Rows from block 6 of the encoder, named by matrix and row number. Rows with one number belong to one neuron. Each number is 500 + 50 x the weight over its row's rms, rounded and kept within 0 to 999. All counts start at 0. Numbers have three digits each. After the name is the row's rms in percent of the matrix's.
# fc1: MLP up (encoder.blocks.6.mlp.fc1.weight, 2304x384), inputs 96-143
# fc2: MLP down (encoder.blocks.6.mlp.fc2.weight, 384x2304, transposed), outputs 96-143
fc1.936 095:566461538479453501428530529586483491468471570468582568440454509537545503511553433502496535578514511484452459472501531404457566401419440545450526
fc1.937 100:524421475520594415466507484507507494561531533564474434532467541493485602478463493464450531510389483504442457472561424445439537506464448547487476
fc1.938 103:575478477511530547489525592532551553511637549529453617414499536591516534478508467634402541549540552515453458575452425546500496563536523455468488
fc1.939 096:485509437470488517459531527517519551466395472490465444457516566451494522564467484514471465449554594565469519486562407554538466596486406542468568
fc1.940 105:552465516543503533568580551542497563529497402505522483541559566609540473536489498384418511482573595509425482516470418506472546458496449510517499
fc1.941 094:531524464447531485433542527481466483485496438461437489529438517394451469543562551533522460474486395566497489550573543501422479469559471530425510
fc1.942 108:567478525553502507471478461528500504505470447500502506457513441515457473478479449374441521452512506518463511471572541522525545535548493422565425
fc1.943 100:533481516448433445439486497478527441524534422518457511482528546456437537586519566541486609448583420569599523511560457647410571481538543465480538
fc1.944 102:469536519464537531552462533420513474484453486544479427498452487520420443510537417503551489446476388516573477449523394483391533469580560502545469
fc1.945 100:476480440556526504528369391441542515460600526539449468535460564598486440393499531528531481432483520500444479528528595480503498479512425457516513
fc1.946 104:523565514512464506441558594544453546459555459572485495541568538433566412434481509488521426440513541451520492520482561509454507502583374501492485
fc1.947 088:509386511444489529534590428516526449542544460469533562538449480484604506415594488594496386521484402605518527470649450450528561539528504522406470
fc1.948 105:432529565548556523428497567544466506457536484460564564374530456476531539533519485454439518523430471424534534483562529528477466462508518502453473
fc1.949 093:466508514524530534473537520506486527449467507465386479527516522502445489493435514494489519509511498559502472441462377459478420448511452538457566
fc1.950 099:432500483589472477497514513620450464545564507449455460537459482485425466570498500458438509555585471484502549559523457539520576525495433493395444
fc1.951 093:478489522480496534561524388491527451515593431512501492472498564556383501581525498506560459479501531599479530470422514504481433527560519564513532
fc1.952 090:531481585484475600526561477493478540448484515546469507483603577564623519465587525439509507410540597359495487531586412509491535466461531431553486
fc1.953 102:489425446571437540600489564493538516514466479481508540623542548600516519469584480427502575427461472553463414443491493418517418478460454550525464
fc1.954 079:531486406406436425574552524491480544555499490483495511539461470421628479443527506502472465453511617471526483577445484425453610433501468535491506
fc1.955 106:617430447507502543535610498611574509480475413529498362512477506472612529441562466469569458603402575551469454451400401475513477515512549488468499
fc1.956 084:533509617537517539410514414553509486502471465454499571578570563581491538474565494439533506428445488582544471496527402533504504461528478505508526
fc1.957 108:533418525539498489514681518505466532523539491544492500443516499468526430482513523525516444449518500473523461490482561479509439475490452471513448
fc1.958 102:508490543497494549442473553365444411466483512451487480504508511581516476436450483555376561498563519539448497433408593496426510531535554563414449
fc1.959 107:465477454478541421602510398507440506540540442510524599495462490358503532501534516484509446470511509611483536514541553556497510465639510531459467
fc1.960 104:565494555501468533585513557444495546482480581554407528462495460490442485509437477355568503449523532440542438481586438486537507445512540479518513
fc1.961 084:462550501506523511388425401503469458487479494432501462467500453437579584543543508601526421408544607596541502424449450586510462532498427492533518
fc1.962 109:508488533480451422502513509516454454528424492517522531450472453535486498538526506454503550475544386537452471498445496444459565503416423434573527
fc1.963 113:620379491580423472470592521541490560501604493450542532509476604425555403526533526415551488469512418581511492535596507480533502520487486589425571
fc1.964 082:522517528518504446516476590480548542578484462487407488454598538528484471499490505553480489502450582447476471452480633533505513458475421536478467
fc1.965 099:435505392506528454465520463494498457488467543580552488316475609476544518469513496469541456519489490506471523523512541537480549494502558496521455
fc1.966 102:503516557487545537485551414505545511516485558485538514543517530585533519377464583525437466510488555556467520518476551492551517531413471514551484
fc1.967 087:563512495510517412584481494446533546419518390519569475443489483470400469503520527564601563464493418544458479510568455499465481565582535527481474
fc1.968 087:486467518465449464498616483489533488444517479467500557459451540498470439484509471594587548457432567454492516471450484381458443419495554520463496
fc1.969 106:442458377417478393474576422487484529487420452635480580393470581533457542513435567567527538536508583526530547479491549550515558459493488473498447
fc1.970 098:565515511546528483502497484541431527479519546461510434374466521471465441562476530509567540558436568454429485542489581463502517592499495483470489
fc1.971 102:592481590516526539492521541473470422400621470422489421478483437506450516549451464475555499571528403549416539530449479417463473482426426517535468
fc1.972 093:520464589471506484400561561475531466479506511494516386560467482534561475509507432431436546615466433434477498476540467495543538469598426537505481
fc1.973 087:549461483489454476476502470440468491558605409546489418516496492475515453474512484537480500487499483487544472433483579502606517442502470557528476
fc1.974 103:433619497474510535472554542527487501602585521480521551453411452529563584404492570490535382539584503440518525435487486460585442451488517475491509
fc1.975 089:546448385506450489542488436576543506530438411474452596583556528484557528497459600566517439487507477476529529473510526564504420440516644467455546
fc1.976 089:604486528484469488435550481490538522662494443425557470536492462515426492488522426526450512411550497622473511458529453476466510513563522465491563
fc1.977 101:526515490540541561523457410474530515499536468568637543590501488568503483444523539594500502458515523616454486537524462536414574462473511451474429
fc1.978 104:521447473550567486570547510505463523538395500528507456507462446510494533470523433462554436481505499438557561433535484385578637529585505460488507
fc1.979 093:501442379444484442452461645502481453603413449493480514431461514526479472474454525538457470483500408516556472460488424566488556477485475436413513
fc1.980 111:535511487523455485571495532500521493522490488543512562530529451421533497583400533527490502541633596583461502481585575482558519507488503554533504
fc1.981 095:414522500432500550463469617468448430547512502442615515380537574523502473561370516482490521498386598490461474447546467428552545594533451548462470
fc1.982 110:515474498515528480582522543518449476461476511567507498577438461470430543513527532544490483419522476552590457531491527500553506502537522488446467
fc1.983 103:527496574541494596409472527468515429439415475428468573475523501442475435447532521545480521514465421545477479452503565432490564499521490451519476
fc1.984 153:525524646507386591551520541513453447523427521544467487498469521568546494496544462484484506509551452524615496451556474504435512503469485460486438
fc1.985 107:502430503648451555509528498518450554431513481491471411366475479492418483493509468534571443588540498468502449521498540413585409451490494492474515
fc1.986 085:531476442497512463554517420500521526465538507530494433566455413499526513482470472595455532509525594567473506530519511516572524461457449501493536
fc1.987 096:422456480460476381540507500527494575536529488572571455496507512539504432549496509422455460551474480479463517490503593401562556545492513504515454
fc1.988 104:461459476567425480396408484418555489541481541525455582555530534596621579444419487420483514531392502503429518499480536466531535579491505454531495
fc1.989 102:532534519534457578577597532443486512424475477595520479530494450498532440504573554582490493590467460413462449489586526581420409485476386504561526
fc1.990 100:589442455508478533460577595498499560458540571466527504456542520529565511517459490462634461577578570476432551521521542533471451482516584542506568
fc1.991 085:439440538479443497484529490564446602599337575411403567595559557450422491479451552406369524489423464465488539445488565466402503533508459496365484
fc1.992 103:516432435400532523432491517440551469586492525458557417467466503518556608439479448525441502524506572455569461441486500521549532515514508466519473
fc1.993 102:527417514505492537539486502588466528449602519456531494481523535573462469486453340432570593552443460489536561466530549532591446497476590479492423
fc1.994 084:598464410473526549500399510560501502531590530424532568443533535557581504461469508473569466550422537491472440506495553534507510522447482475538494
fc1.995 106:413445496481501520458602539450532384525438548507481530480600496436537403535496458460501465511595430493498474456492490574550513568534512516412479
fc1.996 104:423446529488404428561498531530458527571400519563466526480566482430531489454433466411578509494452496470507526494606473421511522494420515531565454
fc1.997 102:498590491519473508548463480536499481466489502447468522582434510503425503500491576538510522446449493451530483594512511376488446489527584513478453
fc1.998 092:489505314416485465429477487575474525538573430511533457469555468504485474513440437578494519525462576359438499477445502439499478466433428479481456
fc1.999 092:407574485467442483429506498483436518488403433576418489451470513502566496455556481472465546466450479466435472497495564503483435455600484523541571
fc1.1000 084:484491465515566474413471519539439451515457550503519485499433554461565485558495521476449473522487504557592478460372565562491492523529449450449371
fc1.1001 098:524508494473466599475538416533508464517475500552507436526542541471514500468566485557489618472516497523455492460577502390500415496484596497474483
fc1.1002 084:493451560451512439529548514484544573577554505559483545575503511517559487514661526515506510595525465498461441481459531593513611472443497441490336
fc1.1003 101:483557546518567552454561446440560549472518491491571400363523536574575525529515502485558523504533460509509521581428576521502457542498598477437490
fc1.1004 102:567582480464456481484485407440491479439493523475501535458395479437463518531497581458554463540520502459515509474560426607450559499445517447489510
fc1.1005 117:517573476569463542440533454452465546497476524460437544447434573540440504434486565417519557442513520464518529524514470448441498445527538439532563
fc1.1006 099:515461600511553563471570447443534562500640543494458529594537514545463494504496447454537483564556549467512513564466527507438515433496474508430404
fc1.1007 110:418508443502539510438441545528453476493451493480496552457472598605546470506450519425493528447512365435508440485516489453515464555450594442506492
fc1.1008 105:489415552516541553509482570492473593477443581537560471491560510424478502408445456511523507465534439502473484545549441361489512517561471488517514
fc1.1009 099:491419508602454561499450488523475497494471540516496468516529453336475410564442499450575520489492506576586498545585455443500561532526462504604541
fc1.1010 106:471471383523463514490500484579512620473535519514503519505471474448508504391488502528518446542535405501515426552586550373526512475535440470572541
fc1.1011 099:470466421507517519418524482502497561521467530544599613553498462489505557467506517525565506490609531496527439437477508507429490538484490518508446
fc1.1012 109:509488493511518454569446480368489532549586445470589412481568443534560481452489556554468491494533516540563483469476514556531544478435477484566395
fc1.1013 101:475502475447471441441531547412498548560468529582595467458429469518478570509454581520478476593511490415554547507480497526559500533443500477447530
fc1.1014 102:527500555449486438394439608560526448538417506488559572499454476467455468515394433448545458563488595479467501583485478543501506522539389481504533
fc1.1015 097:503440593537559485512483516462479429505458543557494519427475546581587553534478484468523449512528410549492500479426507523458561458589495478461433
fc1.1016 106:559492466416552530451479501514446539465544373535441507338467521518448397457467518472510517523566493448493455544489477511563504543467556431482507
fc1.1017 095:463454473541499482540635491437517484572482513415538506548539449411513468457419568494517477520486446489444572539587514463495530551454466488514477
fc1.1018 108:366482527526478470583557493572489466463476435500447503474595549493554427552548565460506496548409536390477399513549606503507471502526386515609534
fc1.1019 106:480632424392438493412499470433522512439506493441489500544505517557512554456519532457507478546503493504530446395501573527457492501462456486499570
fc1.1020 118:564454536526452516475482444546539488572526463476535583405554492518600534484488526423508455569498561490549534547528489530511521502451555496507499
fc1.1021 112:536448505530533552593531497484539542454531575578590488395534518492525436486524484484455498486531567462507512520488432412473634547574450484474443
fc1.1022 100:547437533457492559608412449524479497590570537431609625535455589474515509477490490498484447520496506599489524525516499474528455594550434488490460
fc1.1023 096:579545608516523459554544448489396489472469458418503527510550524525530481492560558389501439511474463521518486460488535556475433465445555540429467
fc1.1024 109:485445445558539486473485542554541523512500489592465508519592440573513541461438487511535535529538582445456487616454567438454442526386437477457539
fc1.1025 068:502510540526463507518484528488480566442415466495537562479476604499444488496568514526489564531537547434523488484495574542474435504420510477557445
fc1.1026 092:426474474474430466497543426507543447563451441506492566563535518497602486444514581518487567555464515400448479550578539594549555474448503493474458
fc1.1027 097:475535442520469417474455521405471499483540582526615486469500468577572569461505570465441459475548515401514428526529500469476452487492542480474510
fc1.1028 103:488502601517468451408485537598435419541445570574631488538455540553493473472453542516438498494436514457473492531484467494487412530462568489471567
fc1.1029 099:441473446526609423500481505509534487526516419421571553478419572550533444526398458538447462426442472572494556481482498441512615567427545397512451
fc1.1030 087:539530482469476546442543519466499513525455516470440409438603475369478512491457490518526539415439435544487537421481432547522525466432506466491511
fc1.1031 111:575511425533521526607570514508476526459456487496522438481454532545471405583548514377507511557442705532466410460532431449522528493548495527566528
fc1.1032 098:519485396502550442601579477521481466447599568592476463451539504459490496455497506501548444550533552420496538457494582593621535465349439496506418
fc1.1033 109:486451511396505522536568462538556462404587460494457463507557497482547535509502545509528514468552570488527503463563552528472463407582472532505409
fc1.1034 085:549557419423402615582502437464465533467465458480496492599464508478432579505511495486551475539460456482474524516476505503421519477424571580458525
fc1.1035 086:397415481628553427514480437476533478587532451485498432460500508435442362524455496504504536493521555507449456477491489528514523532491457517488438
fc1.1036 096:343531443536421439523550530490610499488527526502533493559526617548489472562520516533530495523487472544466431473426513484449422469413521587499512
fc1.1037 106:441503460523467520525478512545463534508467501501525478523478502531404531384498517471523541540405577440422475467401527504403510458493477490555584
fc1.1038 108:529597401500605462508499538401447516451488436538467465617477469494509494455558566528474503480500477462590500473472532495383548462482533427595522
fc1.1039 097:537587512513554576493481502488512521506560504522507579467543427464498450379454471493564467535401521529408555444515499574528503487603589526564453
fc1.1040 111:487460586572439521475566453472468485472667477419511402512504490494593493540535442452467535539442523432489522524547480405500559475528471507468497
fc1.1041 110:441539551538571561581467582492591526441459469552455532531428524489443603539618498529491578555548556546543508513589439599521549520496477445509484
fc1.1042 099:464455473543480468614550517467552532501503543425521443509576549496505520515561533499560533568403522448567550502520538539484492559572464570493519
fc1.1043 099:460421587428542535465458444505526546512552474495513462529522585440559537598546481536671443476535456490423551535512531514488493522623429470514401
fc1.1044 095:505531450465589584613415574534516502518453524526539467488502462522505431463575539451480467579535559480372453527556484545517511511464421506505492
fc1.1045 111:687434508534475512486473514545462503495504546532504603503441519466516474562519464467471524443482476432573589544532553594419510452570539484496515
fc1.1046 098:540462547556489456600454434511410517504558450529477480487565545570590518395501530515569471503403437520543482482535394504478575529585551471424420
fc1.1047 107:531555473485547464525533516586497419519522499483457465472477517487539453517433540533481407398522476537605480492540478530449518558557447517571541
fc1.1048 106:537472560465518494460567527568500522523502563496589488471557549519444437502511444459503531584583475440476519513534425518566452486440402545513430
fc1.1049 112:491473599616557510476530492476544479538514523453495530512553435437604519532504535511469534542510431545536562414386481377553499575533553493477514
fc1.1050 104:550549591442454528514572429482538428585568538513440442524517484431455591480482588435522573485498481510476561499374506533455535512487532576431512
fc1.1051 085:478401479527541501452475571522506457585553485534566457545501604527592540504578598535567656449534488503468546531446504506470462452462503475422511
fc1.1052 104:497498503588509489447372587493504508529615471530470608513542570429514444518466548492517526507583514504389512515614460473477529539508512496520540
fc1.1053 098:594504514468486533547540440459539559478525443512413505358450548595430402509517470496550512439489465483520532544499469501539511511510568478481445
fc1.1054 099:554543490521479517589532461520524473535394518519561429543489573580379482572562587527506497502527560497499506460540503494614544489504518543442529
fc1.1055 093:478517480518482540575513507487498569507432496459417481520560443491521561527467577478498563477374543533502524554472506445501481508468489520506548
fc1.1056 109:430487505522484539587441529468450582531581611524531436446487526516471498528483486514603524446398479461529493488492472560452446477578476483486528
fc1.1057 088:436453464427495522486440521500548539552532543505487447529530479495474557512475485483457397491531593554508472493506515454528481507535475490459539
fc1.1058 103:493502467586495518511446493569568436520554525499425467558431519501425499518481549497477603495409462571532489464519543436528552536440425472481464
fc1.1059 082:551501487459454471471444507585486408516514425503499551534510486500559460495561487556486425415480460588517500431562435580491439545470508497423633
fc1.1060 100:540572416545471490566540516521484527538399477535454503476497478473521473435566543461448470572510534484416523437517571551563516450505494455533554
fc2.936 099:522490551513450508499440512471508488407473565545465569489484515495413522513530499411483540407484550529498519462620560530349464520615480449485468
fc2.937 102:486489480507515576541454525476544577511388464564547490519536505399547505530462497520457409566523477455497501537479480439435471495489468486630416
fc2.938 111:457450508472460491469528559531514434533577547461550482463591432524570444520506548451617525462538457506517529421318494483540508509454467528554452
fc2.939 116:399459508449564511513521479507518530492440525576511495574534552451516473404552579513480509454397550549471513427469486484420337489436531523445437
fc2.940 113:510432487522467387513488456549509436486492408515528491582414492475444521553426546434552474373568487466423525480479359495473460452507552512427438
fc2.941 106:496438438535540508537466520608556518597483438580521484529533583469522540458552497470535529606667482479455529517538532478531579469475483546501446
fc2.942 100:486476422498516484552482533530507486462534519545555514458490487495521496561525501491493433481437495566512561509479476548536329509555494574573417
fc2.943 091:483539570477521475536490451549467462542457552520415398477438525494629602504501503463507480581462542524499492456510451476480459535585568504496484
fc2.944 092:500521429506466578458585480527559471479507490527444495457436549460517487446469582472579484561541486411501537427561476462509472442559540505490564
fc2.945 107:485373418435495510509484493484415538452435552521470514540482521520488450487572540585582476593486527479443515571454579482464509506475517505506520
fc2.946 109:594452559468542417465410428486455516517451463454419480508428463547537521458475559535551564436494509434440450525497516451331534521468470483491534
fc2.947 099:449400500404541540433493506505510528575416479473530555481501555511507467527469473369561512456458505435523574491460575418528511355519501560495472
fc2.948 090:531517554561476539508501448491567454518452457618409513536466586620488499475510561474512477488533486512500485494469538416497498547498406579597526
fc2.949 093:461559548474530472565588566521534484518487552546486468500421486484518519565419501418573522492459582427492447462577376550419495406474507476566478
fc2.950 102:565493378522549541527561490507520560500500535410482468484549449474452479471421441492585567492444479464510518534463536593470521506426487559470511
fc2.951 093:480537527453451575594530439521525510522419509520539437499542497439472551522444484564486437479538586558522493483567472475439538405465518599540484
fc2.952 086:491556552487477474475479533565535348573580539477520493382521498502498467507582549407465567495536463611534510483506468576518525530536496525462493
fc2.953 115:583379409547588570489508604535471503489493472486504567561418528432365436475414545478466505588522519464468495491526508521551539545436420487515454
fc2.954 053:465462512476431459546498505501647527585498484505588478514454483490467479449458456475540514495420437565485524507484522462560521343460490482487540
fc2.955 114:539496466492471587507470478452438492568429529563516528496496392548500375540556484401529433410510543454469418464472417460452539472372526541379445
fc2.956 071:470578481461409533578528469454597533642497467544529565562596500513499485460496461526515524493465453476471510478485612513516466498580552556432496
fc2.957 118:490401530586477528519410409493464447524496475476459458595438469484428496539414384492506472489514596520498516445515527536389514500522583460499506
fc2.958 115:426534535539559548508526493453522551607529556484606464480369524537446539530454540512455475462537530504482470538473529534615523592501591449515476
fc2.959 104:454502511508551422494452448489488505436497438537514499419529582418519463502462549601390455594456473568416539388501574427485509488639531400444412
fc2.960 100:457475521607419516460586470509495482474596463479442442501549549455395393465443510512483484449552513506443582545550511462513434623534550461370415
fc2.961 075:535520604501449496540530423551593561538557497559479530556513481541525471418422435547499581427648504503441559491459599441477453558436551477536565
fc2.962 111:488546487538606512567510499581486483452495515519462515501516481516544512520503434477525551632537463421483516530389337574464487482477439560514460
fc2.963 118:494523515482496487572426446547510601546542488417505538484457561533508584543417483501478547484432488447464443461540515565422444600542520486437468
fc2.964 064:435469606467504594544501480558462449503472409488475479547556498506527597464475518569463505511507488539537525477473410509520500345487490486454517
fc2.965 102:627586539519466524505446505413481523547421467555513448539500531534467535489483457517490453473470533465499521545523445440463495500517448519504500
fc2.966 113:497407508572432430528554438557523559593563519530459511475487557547529518561511371519439492485508549540464505481515463567528439549509486461597433
fc2.967 094:453543506530509551379535528508383475566553464525508471488505520521562562450423485426438467543511430444505458522480592495514608523574596559555561
fc2.968 103:516634495541453513457440442510473512462463515507560505465457576516544460480481478543525543477567396473455489488495430470463482491543435537532485
fc2.969 111:559472405509539600465424461491533528438518475534471447518457369541540557567511407443419549532533567498557547408474470521456542421456521500428548
fc2.970 114:487431561578487474555508523464520504517477471534515529526512527459614420489387529491601541397557504527513444484575446494487518528479425492473529
fc2.971 112:486553496473479507529531525572474512480429507530468520540580515554560543512545386461521506527487561501501493400421433416459496582475530459452428
fc2.972 113:475423493521477569541527538536531507436583536541495513507454515522572561429552530452467464515556495510453460529376448412521486455470486559488508
fc2.973 066:485505471480440495505423466431628572535434479529518527524522610476555414541509502479533502525519462460494459434537606512506477509391529520543577
fc2.974 103:458432482503479592517484459471508582482488576497471480467498493435492486525498510448509447488515532505496540560563575586444554504552497563515499
fc2.975 067:467602440512589477515506496636540540512449515535496591504551514448456475437475524449481535533512444462477553478506483436474446468487522547494402
fc2.976 072:520504434505515574427491538540576551617499545428502496417481469403539553520478520599563451575483547485473440365515440484511540628569564529439363
fc2.977 091:510562395482554591415528495420538591516551508480507564508553438531511544569483450519512508481499518555464496588459640502454462520378502534505517
fc2.978 102:529462478408466494432547613412491499504454495596516514385468466494552605467421465436473564416464457528524544563478485455389525499438530556446504
fc2.979 068:516522390528500484481558487482431500596554537452532504448464447416508492486407526471474498423521573595420549502623451507521590499423526455506509
fc2.980 109:496521502569476514494535510515566474483415437484440478516618450511536582514439479525462494495490467501486485445508487536526547511478542513502468
fc2.981 069:502447565455482493464507479492572513565495413535568487502537490393422515496471503383471507505510494457379521534528607465548485531535543523491512
fc2.982 123:508597462563534487509583531500481532537590484435548476489471462499483454422560527545600475461471505462576510408425510442558494475597480497462501
fc2.983 117:481468537414564499477422474476527520369532567489524565495456405457505460523490476505514539460441534525519505436498514485538524469575445447528445
fc2.984 109:394560595467379556508467436431480457350530563471514470533503533534461493441491430473492537459561487434547508442457486532514578528518447572479436
fc2.985 118:587530484513434528431541486552449537487489512475489386525507489453478506475540464475506532585453424459473518503464520491550488592475571551476441
fc2.986 079:422537381500558564556472532514504541478506474537470451501589437506604494540501482498519524570479447542448515531425485465549509502389596527520474
fc2.987 104:582464453537464533478463497523570533534610454493569453470518554355485461528540565522474436472530508451529477507424468532514400460505488584441467
fc2.988 106:523511507524417447434477523427440535489573482487437471555463462453563482527493542536603491469530485492486489492500499497562548481554516476402452
fc2.989 115:633532469481507392527583470587563511532519535502489497526463504535583551472479544456566471576495432493594530580455420528421445556516483495502408
fc2.990 109:491514522501431511521480405510461445512588477478563489455509567521481490491553548516534491566528552375528454469509547532413500460504516512489523
fc2.991 067:420501549486535533606538465558660467484473488532531473545511407556432468573471472430521469444516490514477613546479431535456439434416483485542429
fc2.992 107:522472400480464465522499464531369508617495446589462465422505547524495458494477483540596453487468464566514455463501494425550435517525488393538445
fc2.993 105:503422536562461566538497498450564484444411443500515545529460525567545427425397550419549427448500529531482480550556538544464484438437521490455453
fc2.994 058:537534566501587482416456575508573546607523500466510461475417518480469509584531484452482460454501584446445518572466460522464515429483446608476448
fc2.995 098:493534417403620551520453528529461539432529466493514497481561488487539497515537486516531513476464506399438536500597496502493513515486537457449480
fc2.996 111:474457574438398583452589443388561474541498514478524433501595437519538483455457463526426536386420471435468497451450480497525536526529472522426493
fc2.997 111:467550602392524465521447520552433447537409498518476577444547432427523505528488511444487516515369480461483533422501567487454553505449611439577494
fc2.998 091:417479464477566537537453534610466445577549459532508473533385422515518496420568489483546479547483511541440473551464501464517496479500557513479490
fc2.999 071:400585505490498555606395467429602407565469399557494440543632567391568560533502503446519497501527572558490473517554441497490578493476574431464570
fc2.1000 059:472597474495423566467465517531645496562477482516551477467622460454437502458539498506530555482488601566404526467491492474471519375485513465525428
fc2.1001 117:473517554515435565481517547543416498446528402541485444546522469478481598510568488519493519527475529463546637523497557586393417464486497534546616
fc2.1002 080:618595500489474548544471454428495534486533553469569517465532530515467447412565595443505535531557481553526571475484569408583503490425463453443536
fc2.1003 103:438513526470504535454569481464381589502517551386493451513492544427420469429490497583589469451479489541549495461482480572509579566549494545494485
fc2.1004 088:471382534496505520548549499509493519650530496562526562543478447458458485517456546395509502575450515499537539545540513469561496568536533465475603
fc2.1005 122:528536480576355492605497495560519472520510527549543539550608514479516427550452561501610529548494484537493582487522399536530493473489580501542461
fc2.1006 097:459546548472473605483560515452491488419533549447523561527471504508513450555531477494504454465454453458389648519395522547539484429465518497502516
fc2.1007 117:502421491460503478477437417501498512581465448497522469532485465492529535466535574492566479531514561524527449507515462530483444553512528538493493
fc2.1008 108:487553449524473505508420574371420481525464485490452472542554499563540521426547590563506523474521521494540542539446483540505450548496517559449521
fc2.1009 108:486512422468422487438474506547463547537453537491543481535536516483386449583524478498501495531549385415457500546497575555523501538439534469460428
fc2.1010 110:518508446497528443570495509505513475552552437507450571524548547385579475538467400543480520443590560545541518563507555551473491414530476542423475
fc2.1011 111:463492529532523488544433509513477473446546467537388419467576422517591418538486535516511459427493433522499529433439538532458454438630457485507478
fc2.1012 092:505466471491438473413558493437478564538526545577476558608502445526519398519481500497528479557550537436543545453451466405408529519489465440499507
fc2.1013 074:531542550600457498544548514495580518515434464446504468466449558562502356518478510563478517609582532479495527495530489493484541536418463441505497
fc2.1014 120:471543545408470530531399486475584558531539518573494466564539524512636454522473453377594547496558529506482484482476427494537405442487510580434553
fc2.1015 096:447496483512442548532540461441479484500490401477479477644468508603537468559502426504472431523493367619409441537411668450474434427480459521475584
fc2.1016 105:441510581472560504519415482495501532479437451486502481505485544483399631524455472472465503437523468487530476526513462452537560528518467535539524
fc2.1017 084:489459504478600566529564636487533463435387547488525491508539430502445520432495605490499529553455502494391577463451518538463483375608490541438538
fc2.1018 123:498449482594491552440526441525584513489471535526540497500514443466647542541555574450486441502476421534354518547538516521511532468517453455389412
fc2.1019 101:494399588548534431470462556555532591478446590567466470472568564433591579495478580553588472428515499542542544526483509538479530418465424482471504
fc2.1020 110:480439490396441516528505596457500545492533492500468496554438366505503549501473476482501465550498479508540484500604455547511525472552579555494468
fc2.1021 110:538482442495492536536520511475510447576542489512463514535537591421517453402476584540414507556467518471495488481481554423545472424550595493468474
fc2.1022 101:506554466460503450495463513552524487626456517571462491533554505520484484514579482504484486528442558438500514474568443502544479551497477487525510
fc2.1023 108:491584503491402495555575449511509547643473579577420491554516450421437475549454587461526477448532612496595606452506513550486503537501430483468565
fc2.1024 119:462597558412613424467548613505520544575475565514453488540552616524485546434505514449470450453545473496406505486579441475555514502602475508498381
fc2.1025 045:440468506435542457522474449460605549575515457413574554471477507554483599470575481580546552549446473515345582579584462501554507496412511433446579
fc2.1026 079:585513625431503517486533569403531460505475462535536472539548483550590565473460469534585470476505475460497499476453396426466573472527456454542470
fc2.1027 097:490528494495545513460477514538448418552549578557487575408518475526443529557522456420547484513479497446496577442493532524559424465402578551575551
fc2.1028 099:477573570511485523606424544509555510523560426529518446449518446577464504509560599457469478423479483435527514518541528522414482534446421500504460
fc2.1029 083:489500556582475477565481439582516445576455510474505536446484530505429535499576516454468544518536425478439569498535427581582587461494572541471486
fc2.1030 072:503550481578495532470511512505542553529538494481455444426385590563503448471513474559586542551571556504393559409477501492433542504432432482367531
fc2.1031 121:435541527468460446458537483501440496558493483513449572477529429508524411495474390411492535483374513473448461562537519450459507536492502447462422
fc2.1032 098:544433433502519517672442468552446485523484514453564427401596511560448429552564560534501520450468429509504595553491399533509505447348568535516575
fc2.1033 111:440405460452581512533425543451441499451520491463504525440424552474563407446547494468555480408568498562509501477445566493532424508460476578564474
fc2.1034 085:560525478449449475540398491429609459499541457553544524511506463502509501453518549557468545474461406466575565472566488482558538482493464497521542
fc2.1035 070:537443410554480459469577507514534528598458571550478441472548477524427563565556565461505510443509491534474504545496487444472631594570437473347513
fc2.1036 106:566553451523567438433532455491514413443515496480517509503597493504432528418472539444489557534516453489452457506529537572510528422420459410543445
fc2.1037 092:549552446517566473633460480528564511467531430447488473564513363479465552544447568500474433583539504526562551456508498536497636510489480578535466
fc2.1038 097:522454574483577488501503396505455459604525424557526444504478482475535477500485532477615578434475600592530587543567427509549505549566517572500489
fc2.1039 080:435454427499561464582483577434515603625454530489438535470534453527510495518436476491515494516524465559510455562496546530466531537550447503451465
fc2.1040 108:559482429430531517412522472488485534474471447424528543535480523445499543496451508510495511517447466435425545404468444501504453509466554527594559
fc2.1041 093:513463471404504566534476453481403453532501357521551513573411605438546486500435437482510534490467425503482548547531536485533529484575553444419531
fc2.1042 104:534437481487435505496446570501426498487453543510481437473427535503506541429473511515514520489572433530518565581551467467487492474491443488540543
fc2.1043 106:539429523374370462492452473518481487530544543462481552485515545451593485440521408487511531414509406545484487505522483421423531460536482425485490
fc2.1044 098:461425508526502435475538369522540520553513418546355486449585525526524447437445667450456475439422504447505556624524486394476514535461487439431511
fc2.1045 126:605535481560472540478558572541499507498389500496465424443617409579482481494431493536573482522512481535539509461492423610503546498516418450611543
fc2.1046 088:551484487500477494543505491456451518478420454488487459595472573514453501452509512512449525596567534515440522478494607498536566493513512479547561
fc2.1047 110:496519533563488444481542482555514547612457526488434448459563455569503585517519512382450556474503491529532586456527416451406542502408443542531458
fc2.1048 107:527535545479504447451464439529520443449490473446510453519572507393516498558474536426474538478508498449483534405501425578439541497507512515443432
fc2.1049 103:465567461463502516587424499489470501503565457486525415520451469584442477455433339612417422510439501577452457460589495476529516587446428517447455
fc2.1050 109:521471530559504392426450553460518563412507482549542478421396486488481543569513537486490488451479526458371505489494428459499467637567537511594479
fc2.1051 082:538442507437575532506483434471470467546592593443498527501483455534541502514557455548575556651498448524525566495499557592479511440464482411508512
fc2.1052 101:524452525524472471466468516505404512455482457491432473439555532486404461494491479552488463468501520385404481496479543599537502582521486488504499
fc2.1053 099:475612553447457595473473526421514456498522557536462505462490514472433541479443429493482469464498438487551501454454479475489508562525516524538485
fc2.1054 104:539560473497481474458540556437406475492481521553552546518460528501606469523482511536542471459479514592492535544560470440480501405412606492447517
fc2.1055 103:477499531534444509452475475467525475529505456527585574579459583477548492586422511488495446429483558454475481479498538524556542529613601519524362
fc2.1056 110:420466503563514545525555446531497599461503502467440477544498480547537497489540498574571539489472532496454560516423484432550428570485534576481469
fc2.1057 079:497447534558482607580536435521539494540524445467446451422510569514572595518613531563478484524511500504457539454501494593515504582468425453509446
fc2.1058 104:533458464538540518465569479501469613494345573588433584538509483482466645500510511555473531448480491574492460530444525500553423617448585559560410
fc2.1059 082:488527529461553551499463471484524506500486504482438532501482401437550515487521472561504488565501500504529471404509482463480546489535521522471510
fc2.1060 107:534448485557483555532621484552568598511528555544440538505481462511572550506488456489518520491431558556459498570443574509452522547487478478580481